config.yaml
model: "contrastive audio-text model"
dataset: "read English sentences (LibriTTS-R)"
train_examples: 15625
time_shift_ms: 50
n_mels: 80
hop_length: 160
input: "log_mel"
spec_augment: false
win_length: 400
tokenizer: "word"
vocab_size: 8027
loss: "sigmoid"
embed_dim: 256
encoder_arch: "crnn"
encoder_norm: "batchnorm"
encoder_activation: "relu"
encoder_depths: [1, 1, 1]
encoder_kernel_size: 5
encoder_stem: "single"
encoder_widths: [128, 128, 128]
encoder_rnn_width: 128
encoder_rnn: "gru"
encoder_bidirectional: true
encoder_rnn_residual: false
encoder_rnn_layers: 4
text_encoder_causal: true
text_encoder_width: 128
text_encoder_layers: 12
text_encoder_norm: "rmsnorm"
text_encoder_norm_position: "pre"
text_encoder_activation: "swiglu"
text_encoder_mlp_ratio: 3
text_encoder_head_dim: 48
text_encoder_fused_qkv: true
text_encoder_bias: "all"
text_encoder_qk_norm: false
text_encoder_layer_scale_init: 0.1
text_encoder_parallel_block: false
text_encoder_inner_norm: false
text_encoder_positions: "learned"
residual_init: "scaled_by_depth"
optimizer: "muon"
muon_scale: "match_rms_adamw"
lr: 0.0066
momentum: 0.95
nesterov: true
orthogonalizer: "newton_schulz_5"
adamw_lr_other_params: 0.0016
grad_clip: 3.0
steps: 1600
batch_size: 128
epochs: 13.1
lr_schedule: "cosine"
final_lr_fraction: 0
warmup_steps: 320
weight_decay: 0.3
adamw_weight_decay_other_params: 0.01
Rows from block 4 of the text encoder of a small contrastive audio-text model, named by matrix and row number. Rows with one number belong to one neuron. Each number is 128 + 24 x the weight over its row's rms, rounded and kept within 0 to 255. All counts start at 0. Numbers have three digits each.
Before each neuron's rows are labels from the 100 texts, of 14976, where the neuron reaches its largest size: "tokens" is the input token at the peak. Only what is clearly more common there than usual is listed. The data: read English sentences (LibriTTS-R).
# gate: MLP gate (text_encoder.blocks.4.mlp.gate.weight, 384x128), inputs 0-63
# fc1: MLP up (text_encoder.blocks.4.mlp.fc1.weight, 384x128), inputs 0-63
# fc2: MLP down (text_encoder.blocks.4.mlp.fc2.weight, 128x384, transposed), outputs 0-63

tokens: "he"; "you"
gate.358:128105140164173146154114126079143085137106135100139138150161131162098130158110138146122109119125153143134107177148144144126118127112138153161113162149161122124115152135144139161138141157151112
fc1.358:105126135126131106094127119157148164089110106122094114152146062087141168142150155148127168123143105123124147073112164175150111159152125174111124146143098111166130116120176137155135171105119140
fc2.358:148152102113116115110084116132123158095124093124133159134173086115123154127148067138124158082096116097123135099103103159109113120094140155162128140115074143141111110114164115111174205124160138

tokens: "to"; "thing"; "day"; "again"
gate.152:100163142118129139083174115099109098139117124174117159108119134121118084168145161096131150131140136105085108169124145149125107132124130098113176151134120159105119150132093169151077096144141114
fc1.152:124162128135130122119107132132125129151107098152153116129096114098151119163130113119166137149119149137171133106130177148121158136050125100135153120149093141128179185145154117115092081130160135
fc2.152:140111145116121132127094145085161125133151066124156099137088123143117126141120136100146169133084141152149134126142159115116163144082141144156158134133096120143215165176145109111122116096087133

tokens: "the"; "see"; "a"
gate.329:156138098092121111087098097119138182135116137119107098094127133115113061102148119087145104132120093125160132140115139082155071142110123136137146093153109116162129127132109159125160151110126128
fc1.329:109102126120102132106183129146133127148149119092140120108155151134148115100091167168150156110149148135135162115145121115131146142211127147090147135080137094129139106120127105140087105146121088
fc2.329:129095133121126148181135098169116144108083101127128132138162143100142153183098130124096115172162155108101121110142115151139146101165141128115129143131110188136099110166137103108144141163173132

tokens: "out"
gate.98:132136099147125125147116125129166124138148093158156180074151173111121139155150101097133121142142153129117124131163092174127163117146130119143168124150136181103147149103120118151141149167149100
fc1.98:098131118087132098133124101169102096112114166108086113139107103130137097112112134119154133128102126150128107149149161071132094132110110160088137149089112076125152105155159119116119123127114149
fc2.98:137146155126127177135144120153114179141142123104139114142103120177175136124127102151146116130120135101125100165138132098148091131118098115152151095157123117108111142159134104150146137146089106

tokens: "to"; "we"; "which"
gate.151:164119147124136134142132118117104024112124145143134126139110117105097182121150122127120154102145128127164110167127114115133129082100131095120145121172098120135135130173119112095122147117129147
fc1.151:128130106100150114133114116117102118122131138156129136136140078079119118164099097121120145129114170095121145142185130158117190115145137097090112099153100122147105130132169133123157097132137131
fc2.151:107079172132134145131084117112131134099107138134092172133131082153114103124128143136130151111137129147124152104140155166100168114123142124181130121113127183113127119103110123121119136146149130

tokens: "to"; "two"; "by"
gate.193:136132089133110152142086098148129157117117123113147077113111108190104082143122117146115086092153148141107155131117093087133123124149142152142088168153130139122122132072157149120126144150127162
fc1.193:136147127138115128121118148085109140128117122124117106132118134076165154114100157126120169194151122116104130185116137093146125122137147153064136137146122113099138096148081153108136133136073096
fc2.193:147145106147128161168075097131143156149170139132129116159114090119103132116149159130156156149150130143161119119125102150127108159131167131125114155141111129115103135177115135160039126087102107

tokens: "said"
gate.182:119104118109068156145105116143130170143114129151126129145146116106142134157117149106111129092092147116150141169142138146157130124101127113164153147143138127090101109088163132134152091114160134
fc1.182:109112113098162164119140118122110079102136120114157127109138116118116140141125122138104112132136099134171121138115119160160126131136138152136130088127111110152146082143145136090130130114098098
fc2.182:121129145152142141126140145158160128138150171124117129134146095100102146131170127159100097142174115169156129112095111133091158130113125137076112091141117109143184063139112139117142137165099106

tokens: "to"; "this"; "the"
gate.166:128172079133122125128127110127146144150107099107120166131124102091081139155156117096131112145127117148123134131086096148136118127156113095146160109120090111104124122074148145153115168113134153
fc1.166:119134164100144140173110117134144114124130130112144105107149148117149133138105139142108157112123136118130135142153195141150133190151131127168137146100169170157109084117153120131118111185134107
fc2.166:150147137164162127137150108110131168108167106117116176133123120128121138131135172127111121129151132155095148162139136126173164101110124142146100140106190111108130098118130182087158122178126106

tokens: "the"
gate.48:186089107093126100144130172145102152145117139171150111136093150135127158163121148108081144103098113131161137133125090141109099105154124161148125107101136118079157167154116139121070076110084138
fc1.48:175125110151147141119126128161129118103165145138119077081108114067124137134081120132171074090151183067123140122129107109148134112118114131117134127109138129103098135119125172161132095119122135
fc2.48:137117170138114151140148134122142146153127117117095123120143156091093133119107136095112103167116150124115132114100105125134112148141123116100148116107105118111142139161077135155119133141174162

tokens: "he"; "or"; "i"
gate.267:056106147126118110110119135118174142150130149151162103103132106139175125150135165105117117151099086170099158149116094113156105124118106168143132145135099126104083143133147131094131130127116084
fc1.267:103160151111085105137144091111171165112155152152147102124114079112145088138132162124150143154090111184101171117108102099168120128111089126105123120124102119125089108103140134121128107144114096
fc2.267:129108127093124117112129166131133134048109088131133175125136149116114153126146084127142156141095128130099138116132091116119142138098140149145124145118116163168102142151119100107148140099142140

tokens: "said"; "another"; "ran"
gate.275:150142102114164159146123129129138153150084125094110119101090079120128122105147136101110103163154153115096155109075139165138154145112147125097168130044146138099107138131101145105140131159163155
fc1.275:133152094113177140138131139132140151141171089114099179120130102101130112136130104129166090150146110113159152076129114150152150142113133148104157160112134141134130146144134145127161139120125191
fc2.275:150134103100133138140149108124127094107099110135095158121172152139091107128174095175127121149134104091095077112121097176126148131111136158106140133140125150155117160091118154173150125115086184

tokens: "to"; "instead"
gate.37:115102119125139148109119139129158130064093148116133077112160127166116127095109146177122142159099110125129112131134157155148105164148138088108146124147155111094137140144096112112068118169111153
fc1.37:140110101129126092085084123149153164068172154102124102149137137158116123124138163127124160116111117097136070091157066119135123158094165155114169137152120116101110086128131133126129115140139159
fc2.37:144103084174136071103088136121067115169147196143128137115117148103110117164112102095139159078108117111149107134078130113117115113117130114101099124106119103137108127088146132118134122152153128

tokens: "i"
gate.8:139068148140122112169088098142146132099169128094173133121107146138089125127104148171168119180137131152125135177115149143137173086126143123102125126139106116130136161113142138154157135132112165
fc1.8:144155113157127148083146130096101120138105116143090148105088113118138148126112095113089130075114115124137129080165098099112067133142113135138164136129176132133092133144142093123142126119156130
fc2.8:154117119151160083094141143106110115134120148133161118151115126116105154097152108110080136140090125155143158116139098174127130172121158092112115096121139139156109169166155157148100124107145123

tokens: "out"
gate.305:145114138135135133117111108128098156144122134098153103133141104124122135067083129115134125088145136099113125109124125156116105113108153122149143139142102106152119170106113115134102095135141140
fc1.305:159105094146156141132150142104131130127106091124133134154151118116147135101120126185099153135132118149130133180132072103109134089098114152158142124121076139175134148121134133123133109085148086
fc2.305:089078128162118137115135181157127115114100072155156075129112113124091154125101127123168142126138104091119138144139128092153148135112126110083119159149133114133118139160098160108131124145103135

tokens: "he"
gate.143:142124157136116101110120106129089147144159111174132084140149156125128100084131150099099149146114141150107104107154122142157088081091148156160150132113131088128119120153104140127154105091130135
fc1.143:151102138130135143139102131114148139108133127148134105107100161133144148160144076128144124095155127091165132191130154145115116130120157149135083126125120130111151092084113113156128129150140134
fc2.143:117135111130107103152155130091167146114160119118142136130094110117146128130152121087077154123137117103131128128175151185109127142129108149116107084103132096181150150153096156126145146118123159

tokens: "i"; "to"; "a"
gate.296:139095151131139090164105101180143161165111131116120162130127079105128140134103127129163120095121108169124120098111109142155138105091141152151148151127152108146122093121167111110152140133189108
fc1.296:115161159116153179101103112102126129086143149136115108168114156161133117118134143127136145101181134090127117183131154152138134160132090136140105118138130164087141141135082126145133119151076120
fc2.296:100149132121145142113146117194102143155159144110090140127129115136124108142115155112109179154144140087090166185130138128107113140151124153134083107131152126104122124146149114116091116150096119

tokens: "i"; "it"
gate.56:142086134113104102097154104148114097138089113105130095152107120139120120118082137117137108109165161121156152119153144105137103143143144137121136138169103134166138124116147138133144116155154128
fc1.56:144095166130102109101111101162107122108179129114124160175086125141122124117104142125150149112140131130105124128141111101146146122132147117105152181096138154139100126185143156089128113127136156
fc2.56:077138115153128148134135124133134164115171112160147116138122127104134112155156127119112138086081120120130114159133084128134136134128121124206137134126150164140123144205143074075155139149135110

tokens: "must"; "man"
gate.14:092146132136122118119173113164132116099117095057136100080085125148092097102126104122124126152133163134126149170159112136127153182088111159133143101108130138132129128098082175152134132161147129
fc1.14:138085176131157134119082129103106153142143117153133155163206115109122095148149112166134116112145169153130150169100075150098095131115144122084099141148098100142118122124121112130158152108139136
fc2.14:125112180152142152138114109148143125173162112107135120123156163142104091129092143123158101110116130142122118153145107179126095131146096132150108161180122140121118155116137101126135127115114166

tokens: "should"; "find"
gate.335:113139120114130144128116132118161150118157155092083179103170136099095137105135190117157111130156105135134151133108148137106133090117095100143098138157121173085110133109148123182085118126162128
fc1.335:129114154160168107147131139153141109135134081162103114155073079125159156140111072118109167108122163112119133135113118142136140143108108184088131138097124086131129152111118131103132122144115137
fc2.335:131132141123153107103123178170116142102132098087126154164110144164152163190138109095168152151117096134105136093153138148133113131090161147133095112101121089100096133119107115125154135134112128

tokens: "he"; "to"
gate.91:121117103156135119184115127153151124081124180149108155124106107102120122152131135120131093096092148078143123129183134179179142140143124138143119133159099116101116148101109144136147130138162142
fc1.91:150134096148153106108118159131145083120114097148080161117076159120151087162112126155119100127060157105117111108099071139186161163159129115125131114114150112124101125124134134143198150131124154
fc2.91:127099057156118112118151097107127141102136137160151124148110097103106109124152085140097169124103085143121123109143097113120162133136117130146140103139126192145086102151159117124094138144150097

tokens: "said"; "see"
gate.299:133111100091135114091131130120106093149148142180149110136152082117156152161169111145127087136143115097142110126165143153148096154122142132112137144124188110122118159130136139150161096134143105
fc1.299:106143119144103123116143123147149137145118149180133097089137121102145138104148145113104074133147152096092140133128163144142124170149149117075159132148166100113143163143129157181164148132112112
fc2.299:139154145146127102103145098103143163107131144124109139107154116144108141113106150160114136108147125130103144085172139167179132080155144139107158121091118101110165110135144058122116075133152123

tokens: "he"; "you"
gate.144:119131134188159138151118130162149129131139123131143136132135128117134141126130120148158084165097114115073165142123146103136104132117173142109117108109091124137109140143139164143127139134153133
fc1.144:088103133145156133176100105120152119110136142104128106107156124106120130105176108133179113126128126111112126103122123104134156143113138143102141122165120110130107143161103133135108108139115137
fc2.144:109135159135109112180106176145130119138092136169111094119163110146183129140136135118149119124112121123146145126121133115170109141098102120133150171098137131127164128134139087044157139148133154

tokens: "to"; "or"
gate.155:145129127140132140059117143156148144100145141150121158096125127102108148164109115103094084098118136154080151140092155128138111113141157182175176134167120152102113099151133128124139147128126147
fc1.155:130108137175135127099153141131145149089105111135131122145121139080147143180105106136106148121144094131138132155129158148155116136138123128131167128122113166093143110138148135168127117113131141
fc2.155:104154094181150108117143163125111144133130137097120158114108089140115137118144133107144146103113100148103115174149151149141107115167124132069151162162136128091145134136147107114165154162115139

tokens: "must"; "was"; "he"; "you"
gate.103:114134123120153102102093144141091132162134098168153135179102129137124116119125160127141149128116154166156170143132171126093128112121121159118154129108121139102154120132149111078162127114168102
fc1.103:127148136112175130117138141092117128129090122132125135148152156120125060097139116112133099127127114126109147121106097127128134137156108131122176114101107127127106138121184177155159150133139107
fc2.103:138135114123168082120147138112161162125108132121073115140157158121115093123127145143098134138117110164164177115115131161115162198132132125100122105112105114104116147081164143175118176121153121