Weights of a small contrastive audio-text model.
Training: muon at rate 0.0066, 1600 steps, batches of 128.
Data: trained on read English sentences (LibriTTS-R), 13.1 epochs.
Rows from block 6 of the text encoder of a small contrastive audio-text model, named by matrix and row number. Rows with one number belong to one neuron. Each number is 500 + 40 x the weight over its row's rms, rounded and kept within 0 to 999. All counts start at 0. Numbers have three digits each.
After each neuron's rows are labels from the 100 texts, of 14976, where the neuron reaches its largest size: "tokens" is the input token at the peak. Only what is clearly more common there than usual is listed. The data: read English sentences (LibriTTS-R). In brackets: how many of the 100.
# gate: MLP gate (text_encoder.blocks.6.mlp.gate.weight, 384x128), inputs 0-127
# fc1: MLP up (text_encoder.blocks.6.mlp.fc1.weight, 384x128), inputs 0-127
# fc2: MLP down (text_encoder.blocks.6.mlp.fc2.weight, 128x384, transposed), outputs 0-127

gate.247:548504509498512481507587488497547465464521460432487510517497497515474457474455455438509504453539504464476593565523462479487571455581560447465480527486502525485510544481501461537567508494532546476515551525452498530505530510546542504560557510495409529449473440455497598489478513508544522541526558451507502481477399507519407475480550478570485482507490551462498467505519588588492454537524
fc1.247:511512504521463494438563512439581477505450498500494517535487513518422456503447475426470483513535510441459533517501479476472561470595482392492479470501496554526487501543512462468573551539564548552483515495490539465482570488493573515630545492496455525507473450442510571509507534498534510502488528464471480430494418490471434523485539514542491503505472541497489490536504500600487575548513
fc2.247:490484485488529492473569476429494491537499560552485529474457529445502486478482548461465547539493480444533505527466421459544491465502492455561495482534513420529513571471540465490507520490524526526495454473491540545429470487534571479463461474511525534503514491471461390489468496521495423481542461493411495496526521529497531550602451580516602492510544550505469419513467605551496471519520
tokens: "to" (25); "said" (19)

gate.20:558431455508479469499504521537564506463538556539485402418450495498503511518464444516521415545473512515538535466607464478466513502507481511508521517547545452489487505518465516485491476549488449503458457412556515472494517535426587511535473465474435483513541531452573466528494585581516415500476531545569488501500491532532528470434477459483516464551502504462492559468439489481485470559503
fc1.20:496512510516491516471557453538514461483542488553433559516483526465491477440492521441474484521568483541563569516433454451549494469512559520545469540481456440467528520518554500479464519452473497488512471534455482483476490542571435544423542474495537443421532531445473518497516425417435532478562513443419533517486530538479509507530495543512539543493529562444455442488554524472492542494402
fc2.20:510518545440524554506494565519526557525542520449496526546506502460487443491472412490516459552510503468497452563519485516556447516424477490575491498558474577430461455487527536501511534438558441573507540555500413475505548446504546505482512391547423478478460512471501488527542469448446434533537498465469491461485484463413444493531517488498453508499456459542545504524528524452476530457512
tokens: "which" (38)

gate.8:530431438494541517462473481467526475552565492491443492553468539553488493508542433500485463509487490543460517475522494523452463494593467470522559449599513558466471486523454571501420497531501536411462601505541513441507473528459479492426544482531542502499471441434490529491539536523462506526514430565474495583550442514502490519488467535499559528574509484485526512507513491490433524467572
fc1.8:437421523521519550489481494506528465529527493488485516578541503532450518499534523465477463539514463553486504512471447511426506561563538536529582459484501550474454470502492541511454455560530547386510414545487499522515494616443524485453492472476504512510475420465531502469463499408554549532524465570485460543521511565480522442488505540517507576506463555526488586481461489491468513472507
fc2.8:518515524528565562499483489600532473510516532507572542507497510632467479469459572479456490548461499508440503584574500467500516544538543499439536593469514501486498562443486489470579535441467481524473533514466526519509487564450420461538538576488514543579478499509529571509440485482509490490505477491544453468504452502476491460502479477481477504540504545523497611525479513484514490554460
tokens: "which" (9)

gate.183:534531570476514491459461533465432500449492481446509493529526476554528504499418554495475492521565476440473509510469560517562456529597487487451574429588523526524458538467518467565567498506475550517509546447406494495515570411489512481474463449477497512490531463563452480474445445498487484514536459461448454568394533542471500517540510513472482504487528485529519475458488545466471494457537
fc1.183:486525494524461512465577520520550519464463500526518488496541550442458524475541489478535489522470517501493498559544465524417509532534539472547388549362459421438511499528447572542436530510525417530468455525555540509482489506495431499518400532513481523533495499461479490535541538505502558516469460519513547437507452437526469456511516459493548518531503474592446528506520466534531509529474
fc2.183:542457492514480512470547568477478555484483541448510515559478515480463558447460521475565453534548533492469542490494481496579397593483494459447464418579535469538447531483549498477497475521469502432444480484541554508476514473445539462517436448496496457543467474478474525560485458486478505546425506455435493409487531501446487471551549477559430496574488539519455470515503485549482509501470
tokens: "he" (27); "said" (22); "and" (11); "of" (9)

gate.107:483500585452489504514498563519504491506447473436472433539520408503573480448526537512541478409556495570523479505379494430523505485459527487555433508551477522503469513596523470511435492425422519452553540481483442528452498473485453495473498443506531559532520501582544517457450524502479536452453504461507492484424490489491438496531497507504493466500500437540495497474488556484533488541525
fc1.107:483513500534540514462564479543497486493506508498549484521551495452544492477493498530536478403579480508553502430390508465516509496547491504597479538485492453516523526527561473472407464448462559419559532527483508527500491486506460588478520450543437508499542516501544479490514487456443484463474539494391472564509514526508416477575488478571496405473491550489496461510479482481536456485504
fc2.107:524498496531508504487548455490436454511463556522452497475502572497520472453573516523486552460539516571494496488494502496435582526513470529474530557535517513461507496557500495489443478627513494484553457525530492496525499508487423464508563465519477511548524452532498477530523389502539466455476501501415411414556557547422575507504492480486558475499495568489488509463491473542556522423507
tokens: "to" (7); "me" (7)

gate.334:556547509456546477529527564543531377634538529432496497497474461434473508465486504475532489544556515467500519492476480531465503513518543517487451471463517438547475489527553467521489516493461410417483474516455509516529507514401514517494502486558536457453551494514450465513475459468571444517453491544521504520453528527509451518472504455448530519528551457487485521456525481470548451404433
fc1.334:497429481571503501529479496458486567489503480460479498486533517505513435463520556493520528482463516483480480541438508475523462495490523447477487478514541588480560541511464513487502515477458523528497418514479429477497508461587464537505478531461462481555479519465521518454549498546518541396551585500497490488457523535501527413507545545502539531552425559527482431519497532534489522660572
fc2.334:501574545503446480516477509461513532551555494462520487522434526432480532430514503500516414451510554471434506552489463530511441468479475469467479486493523418507494486458413440472474434455442518509472498408510503539477541403514509509555443498491462507502494518512504501453475487548488395464502521491546634475443604524565542472489528494461489490481523501503462506480446487532509505491525
tokens: "which" (54); "what" (7); "we" (7)

gate.37:563524428445516516550510429514505595522545468551513521463467525463529576446507476526480452453468521492501542481546535470497608420488496492491506497453524555547528502493450513512495562441554440488527428428483472400554534511502503482445455571501550536462460507508472541552552496519503518499503575541549598471474470533461472519474507443443487513491479529487493509503494483538574530519500
fc1.37:571482412502508499569556465543487568492548440537529538409435530536485530405527515510473491521450540527505497472505504501512559404478531523474537523426549550502513547522459512508522557430497460511538444464479483432558474533489514510462490562507489530466504470496472580564508444516512524451499523575565525498506510539438493460486564488454492497489505556501472486468532427476597492524492
fc2.37:521562538507515474412494488474565494449511544536477455495451531502463500488477615547561526437446441467496489500543471436568481570484494472552558526487559522433545472463470510477455531543467521496542454496452471509476480519554548516561547445489413475448497440489475451536533409496509538516509462506498469523509483490547517440502538519413518511487512550474476594503541440529484527459470
tokens: "he" (63); "and" (24); "you" (7)

gate.165:478508477529550472537458507529463456464421476420511470541493554469469467428454592532494496564503548456487523521513508481487539477579512471494430509465529485462490527550452490574495532521450568520486474526525548449516553486501498430577495555555546568517477510447502462461520497494529566553538470470453536433454514513507483504564511511545444477425429539522524499481559457549512556576504
fc1.165:525576528524442511411527481440543500508426513567512472441548468514488510465500437444526499422485445537515525482545458451536431531481538456529518450450531501534540492527554544443447487512530424490506442481484508523505482493469530546516474455428519471466495561581460555505497510466484457475404488577527451554544503457512496490478491473509533530496563525539416534494449542462482434508453
fc2.165:494549583546467462527404526564461539519468565505548464556467470517473488436424485525522490554503537506515551495498468592433447508514461487483494485498524509403543493523488489503445551528530465522489458520484476489560531575511459446560435384563491527484530494466481438529509450511501481519518463460486552489492450457538533471476480529474527463570513566535497486454482461543461501568537
tokens: "he" (62); "you" (13)

gate.221:561468484548527553471568543550518508547472442498478520524486514464511538544448473570500513442477504482531479476530514468488498475499463489483611560501508492533454525493456480501499475490487467433463503520505541443496532517498473569519522522449462501505506399463464560413456556560467452453497543431525537457546459460430511501456587467543546515455520519545460551568477429547584536498502
fc1.221:493546507457480508460504442502516449415542566489524484438566553512529462465519480419548520557548437503430570495480489538530528480505555460521446536515486502481515512477511560536438454497501537483504505462514492522528518512528502464497484474544568499543475617511422487562517495407462520526472485549457432518512501575512491486516425541472474505535501547505465463425553593477453441515522
fc2.221:548495531565439577523473452474442521514565532490486483560505571519529475504504473442517549447519498497496595531482483531515517504549508469461554512462503505538445545459508502478496459490493515502571479476543460498479502519511540514461560478452480534497441546411476498493492514433488473509534561479507491504516417510481449482487553582476542500641491432551535415521454500564559486546555
tokens: "he" (20)

gate.352:528541540452470490531390489528478464485484490516473429433449398541481477471462500467470528496531503549557503513561564470479414459460494462507518531495518430474535522493485529421513471491480529436484503453558531495457499533510475524529493445509519542554442430591506488541487519522541500557503496522559475495497476541528564466486426509507475567575506457491555593473472560515521525570511
fc1.352:508503439503519512466591471495520434505470507505473539484508532478489564559429441554480503477521547459445536510471455500513469482630542482491527554510530525497509546443558461601441471481522535469488537532419450506498577453504499464482493494494429483520595469451475531415519462483546507470529505439442535538538466521477512490507545429525505525501519493494497407528559461507537515480462
fc2.352:486442430515494503474532479508494461520490485510384583496491549498506554463490468512626461557539524511464525468516481553524561495568552439464509584572502537431454509460507470568471531483536499515480587534434487533491543464488464465475506475562487513474538479489497545433560474461514455455504483432443538480528492495540540471457546485491573510524504495473546420502550476532485520533493
tokens: "he" (7)

gate.19:459452536391515540476500481529462482496545529515488474432509429506556551480455536483489524498499571590542441458477492489544485508558467480452492536457517463515507525485593516517467448580491488520465441485525461539471575552505571509560516488534413516422502527552492507560487467464497493519461511488547558490579510494448494470581499495554506573497486448510541514510484487421465465445489
fc1.19:443445507435514580511562523460440491486552532534528499470506413497572610500468533424493489450502515515527524482520536468524482497463397512462480505462512453495506505488537522517501441591511524520465452474489455545486507476560522548554547457562464528523483533554486568569448447528478464538442527517503469492581540524457525520525514500532502529560522536415495548476502550484481457442473
fc2.19:473553486504473524507483418512521451432509472453550505528442528539484525454525506432494495482528456537457546486547511478523484490415459507483477506486431457556524496512544468479508449506459486587478541476467473497546513495529455582505510424466513470481618510568514549554462485491417521444496490554482505444515484507467510576461454485520562538517480497381542513486492490494419582492529
tokens: "so" (84); "soon" (7)

gate.66:528476494459554428552476440516517528441472485490520477575564553574437461570489424511480570491478464546497473533493530500515532502434583488452406463520423456467549461486425404496482527442530504478531443461509490516502486496464511537550516494527479453459512498540486427498483510562478475472465477514523455456525441552483448492491522483554478526523509546483514534463426495477413512545472
fc1.66:476497498471515499562452498481499488474475519479450459529623516548488451521564458486484491524519539471439536524473526495479501472446520488504465461559437542497498599486458438414483475444552471545506462503530467489443515417519566443519492541536446484440540496404474455452484566574553479440498418489459499430495545524544470504495544537514501529484492466479471484455470477506430534456486
fc2.66:526529473427491504501489442512486547545460540536457475516505507472561566502456496510545472518559522457460513519484486460464476484495455510556423495514511496503491522429607441475558597460529520523579384538486460398484456481468540446545520476520480523526514489482477434425571479556466477467499527492494491496576475531522536546565515474416436467542508461471521493507469517474522522494486
tokens: "to" (24); "like" (12); "at" (9)

gate.115:488506546499536467455464406544439515494553489555503578501436449456476478488545580469483437485506559503539501449487505494508505484596507521540564490479481510529439488486517459496496470469411480496541581425457480525479526505504437493529435500509547475559576518422476474541557443505480539552471469528515483523506478481459498505513487564509472513542440457492538439584497439443418489502511
fc1.115:502520504518483511476609541535563422497510589507570469529473526446474483453455479467515504558510545443494529519486431507496466464579470489516478451519527509463512506493494461462488507576593455511478497508482458534470526516573464490493595493469445508462498504459467470527525511463523453532459534518532473559473537499537512470558581419500530486519535537468433432409559452535539499434495
fc2.115:398559512513522538510470520520479479553509583479470487515459470445546533469519473488535495577504562540514508452495483538443500497513468494477535469530455379454524462495470514543601500564475515419475479466477467534504513453558463453540522564495450505560527453461444508564618449544495481539471520544501492523476496416551514486532507471464494493485471485490537456476461450540526431488507
tokens: "he" (13); "his" (12); "i" (12); "is" (11)

gate.306:465571539509566480503549539486445479513522522434526410475485509523501439547442505500472517501537527455542532586465511482506470492454540470500502460525462545513477498443469537521431487499512465503480466569494440572443548432501491486477549482502536450523466550487568454581483490474490487581567466558452514517446504478518446484515411510508498553462460416486570488503449492560452441462533
fc1.306:474549516547511525462504583511488502495501479495532428483478455450546450536474494486472537450506526475544578554505543515507512500470528463496442499519454556508442497523472570497439492497493479451523557526463493514470544475504460492467470499504479407494505556521605538502444458560420509536570448494414550498467490444573446420459439511511479503476466401495531473550493508560455470556474
fc2.306:589545487495510438508527482486436540505464523504559484507541527550501500442414530485449479511480469445444537527535481511509525454492493557511472538479494512599493475573513541505513505511503490541471543525512435485503500493527507479495543501586450626442496545511524518431485496472447507466513505460551536593533460531573551452473464503600508476508563487460443466448476438559469526480468
tokens: "to" (42); "true" (17)

gate.62:553488465479522497532543528451533451474507556497493506514591512450522520523468478543547501470546559497503606503539502490500547516413505493404485542462513411519510507563467507430481468497483518543503483490486489480522587565488553477528481546508442421563461487537443493547456560568548492498420540503545525506507475520554480497561469440544485501487557587505459469526439481454489539471516
fc1.62:498562542509501413450520541441570486495489509451475517497509533515516507539499534492512416522457518552532424494570636476498530539444440511483535525477457444443566521521501493414520467540467480456483520436536488503441436513505547507498530459499484492509464487564518519498551529512525565445435571486535515426486480572518538503511499486541540483518501466462530479500454486441485486423580
fc2.62:514545483472492475431521543517565509524493480512547541517441581552474445541533527511503469502557480498479487432507557505456507526446463437552567498485464477536524507563464422505508541514468447472526463513584535499437409440489528538534515451570538508538533398485518515526448475450486588475421524580493446441488515486459493508431505533510485508528533460501524476520502547462527427490497
tokens: "so" (28); "yourself" (10); "saw" (10); "such" (8)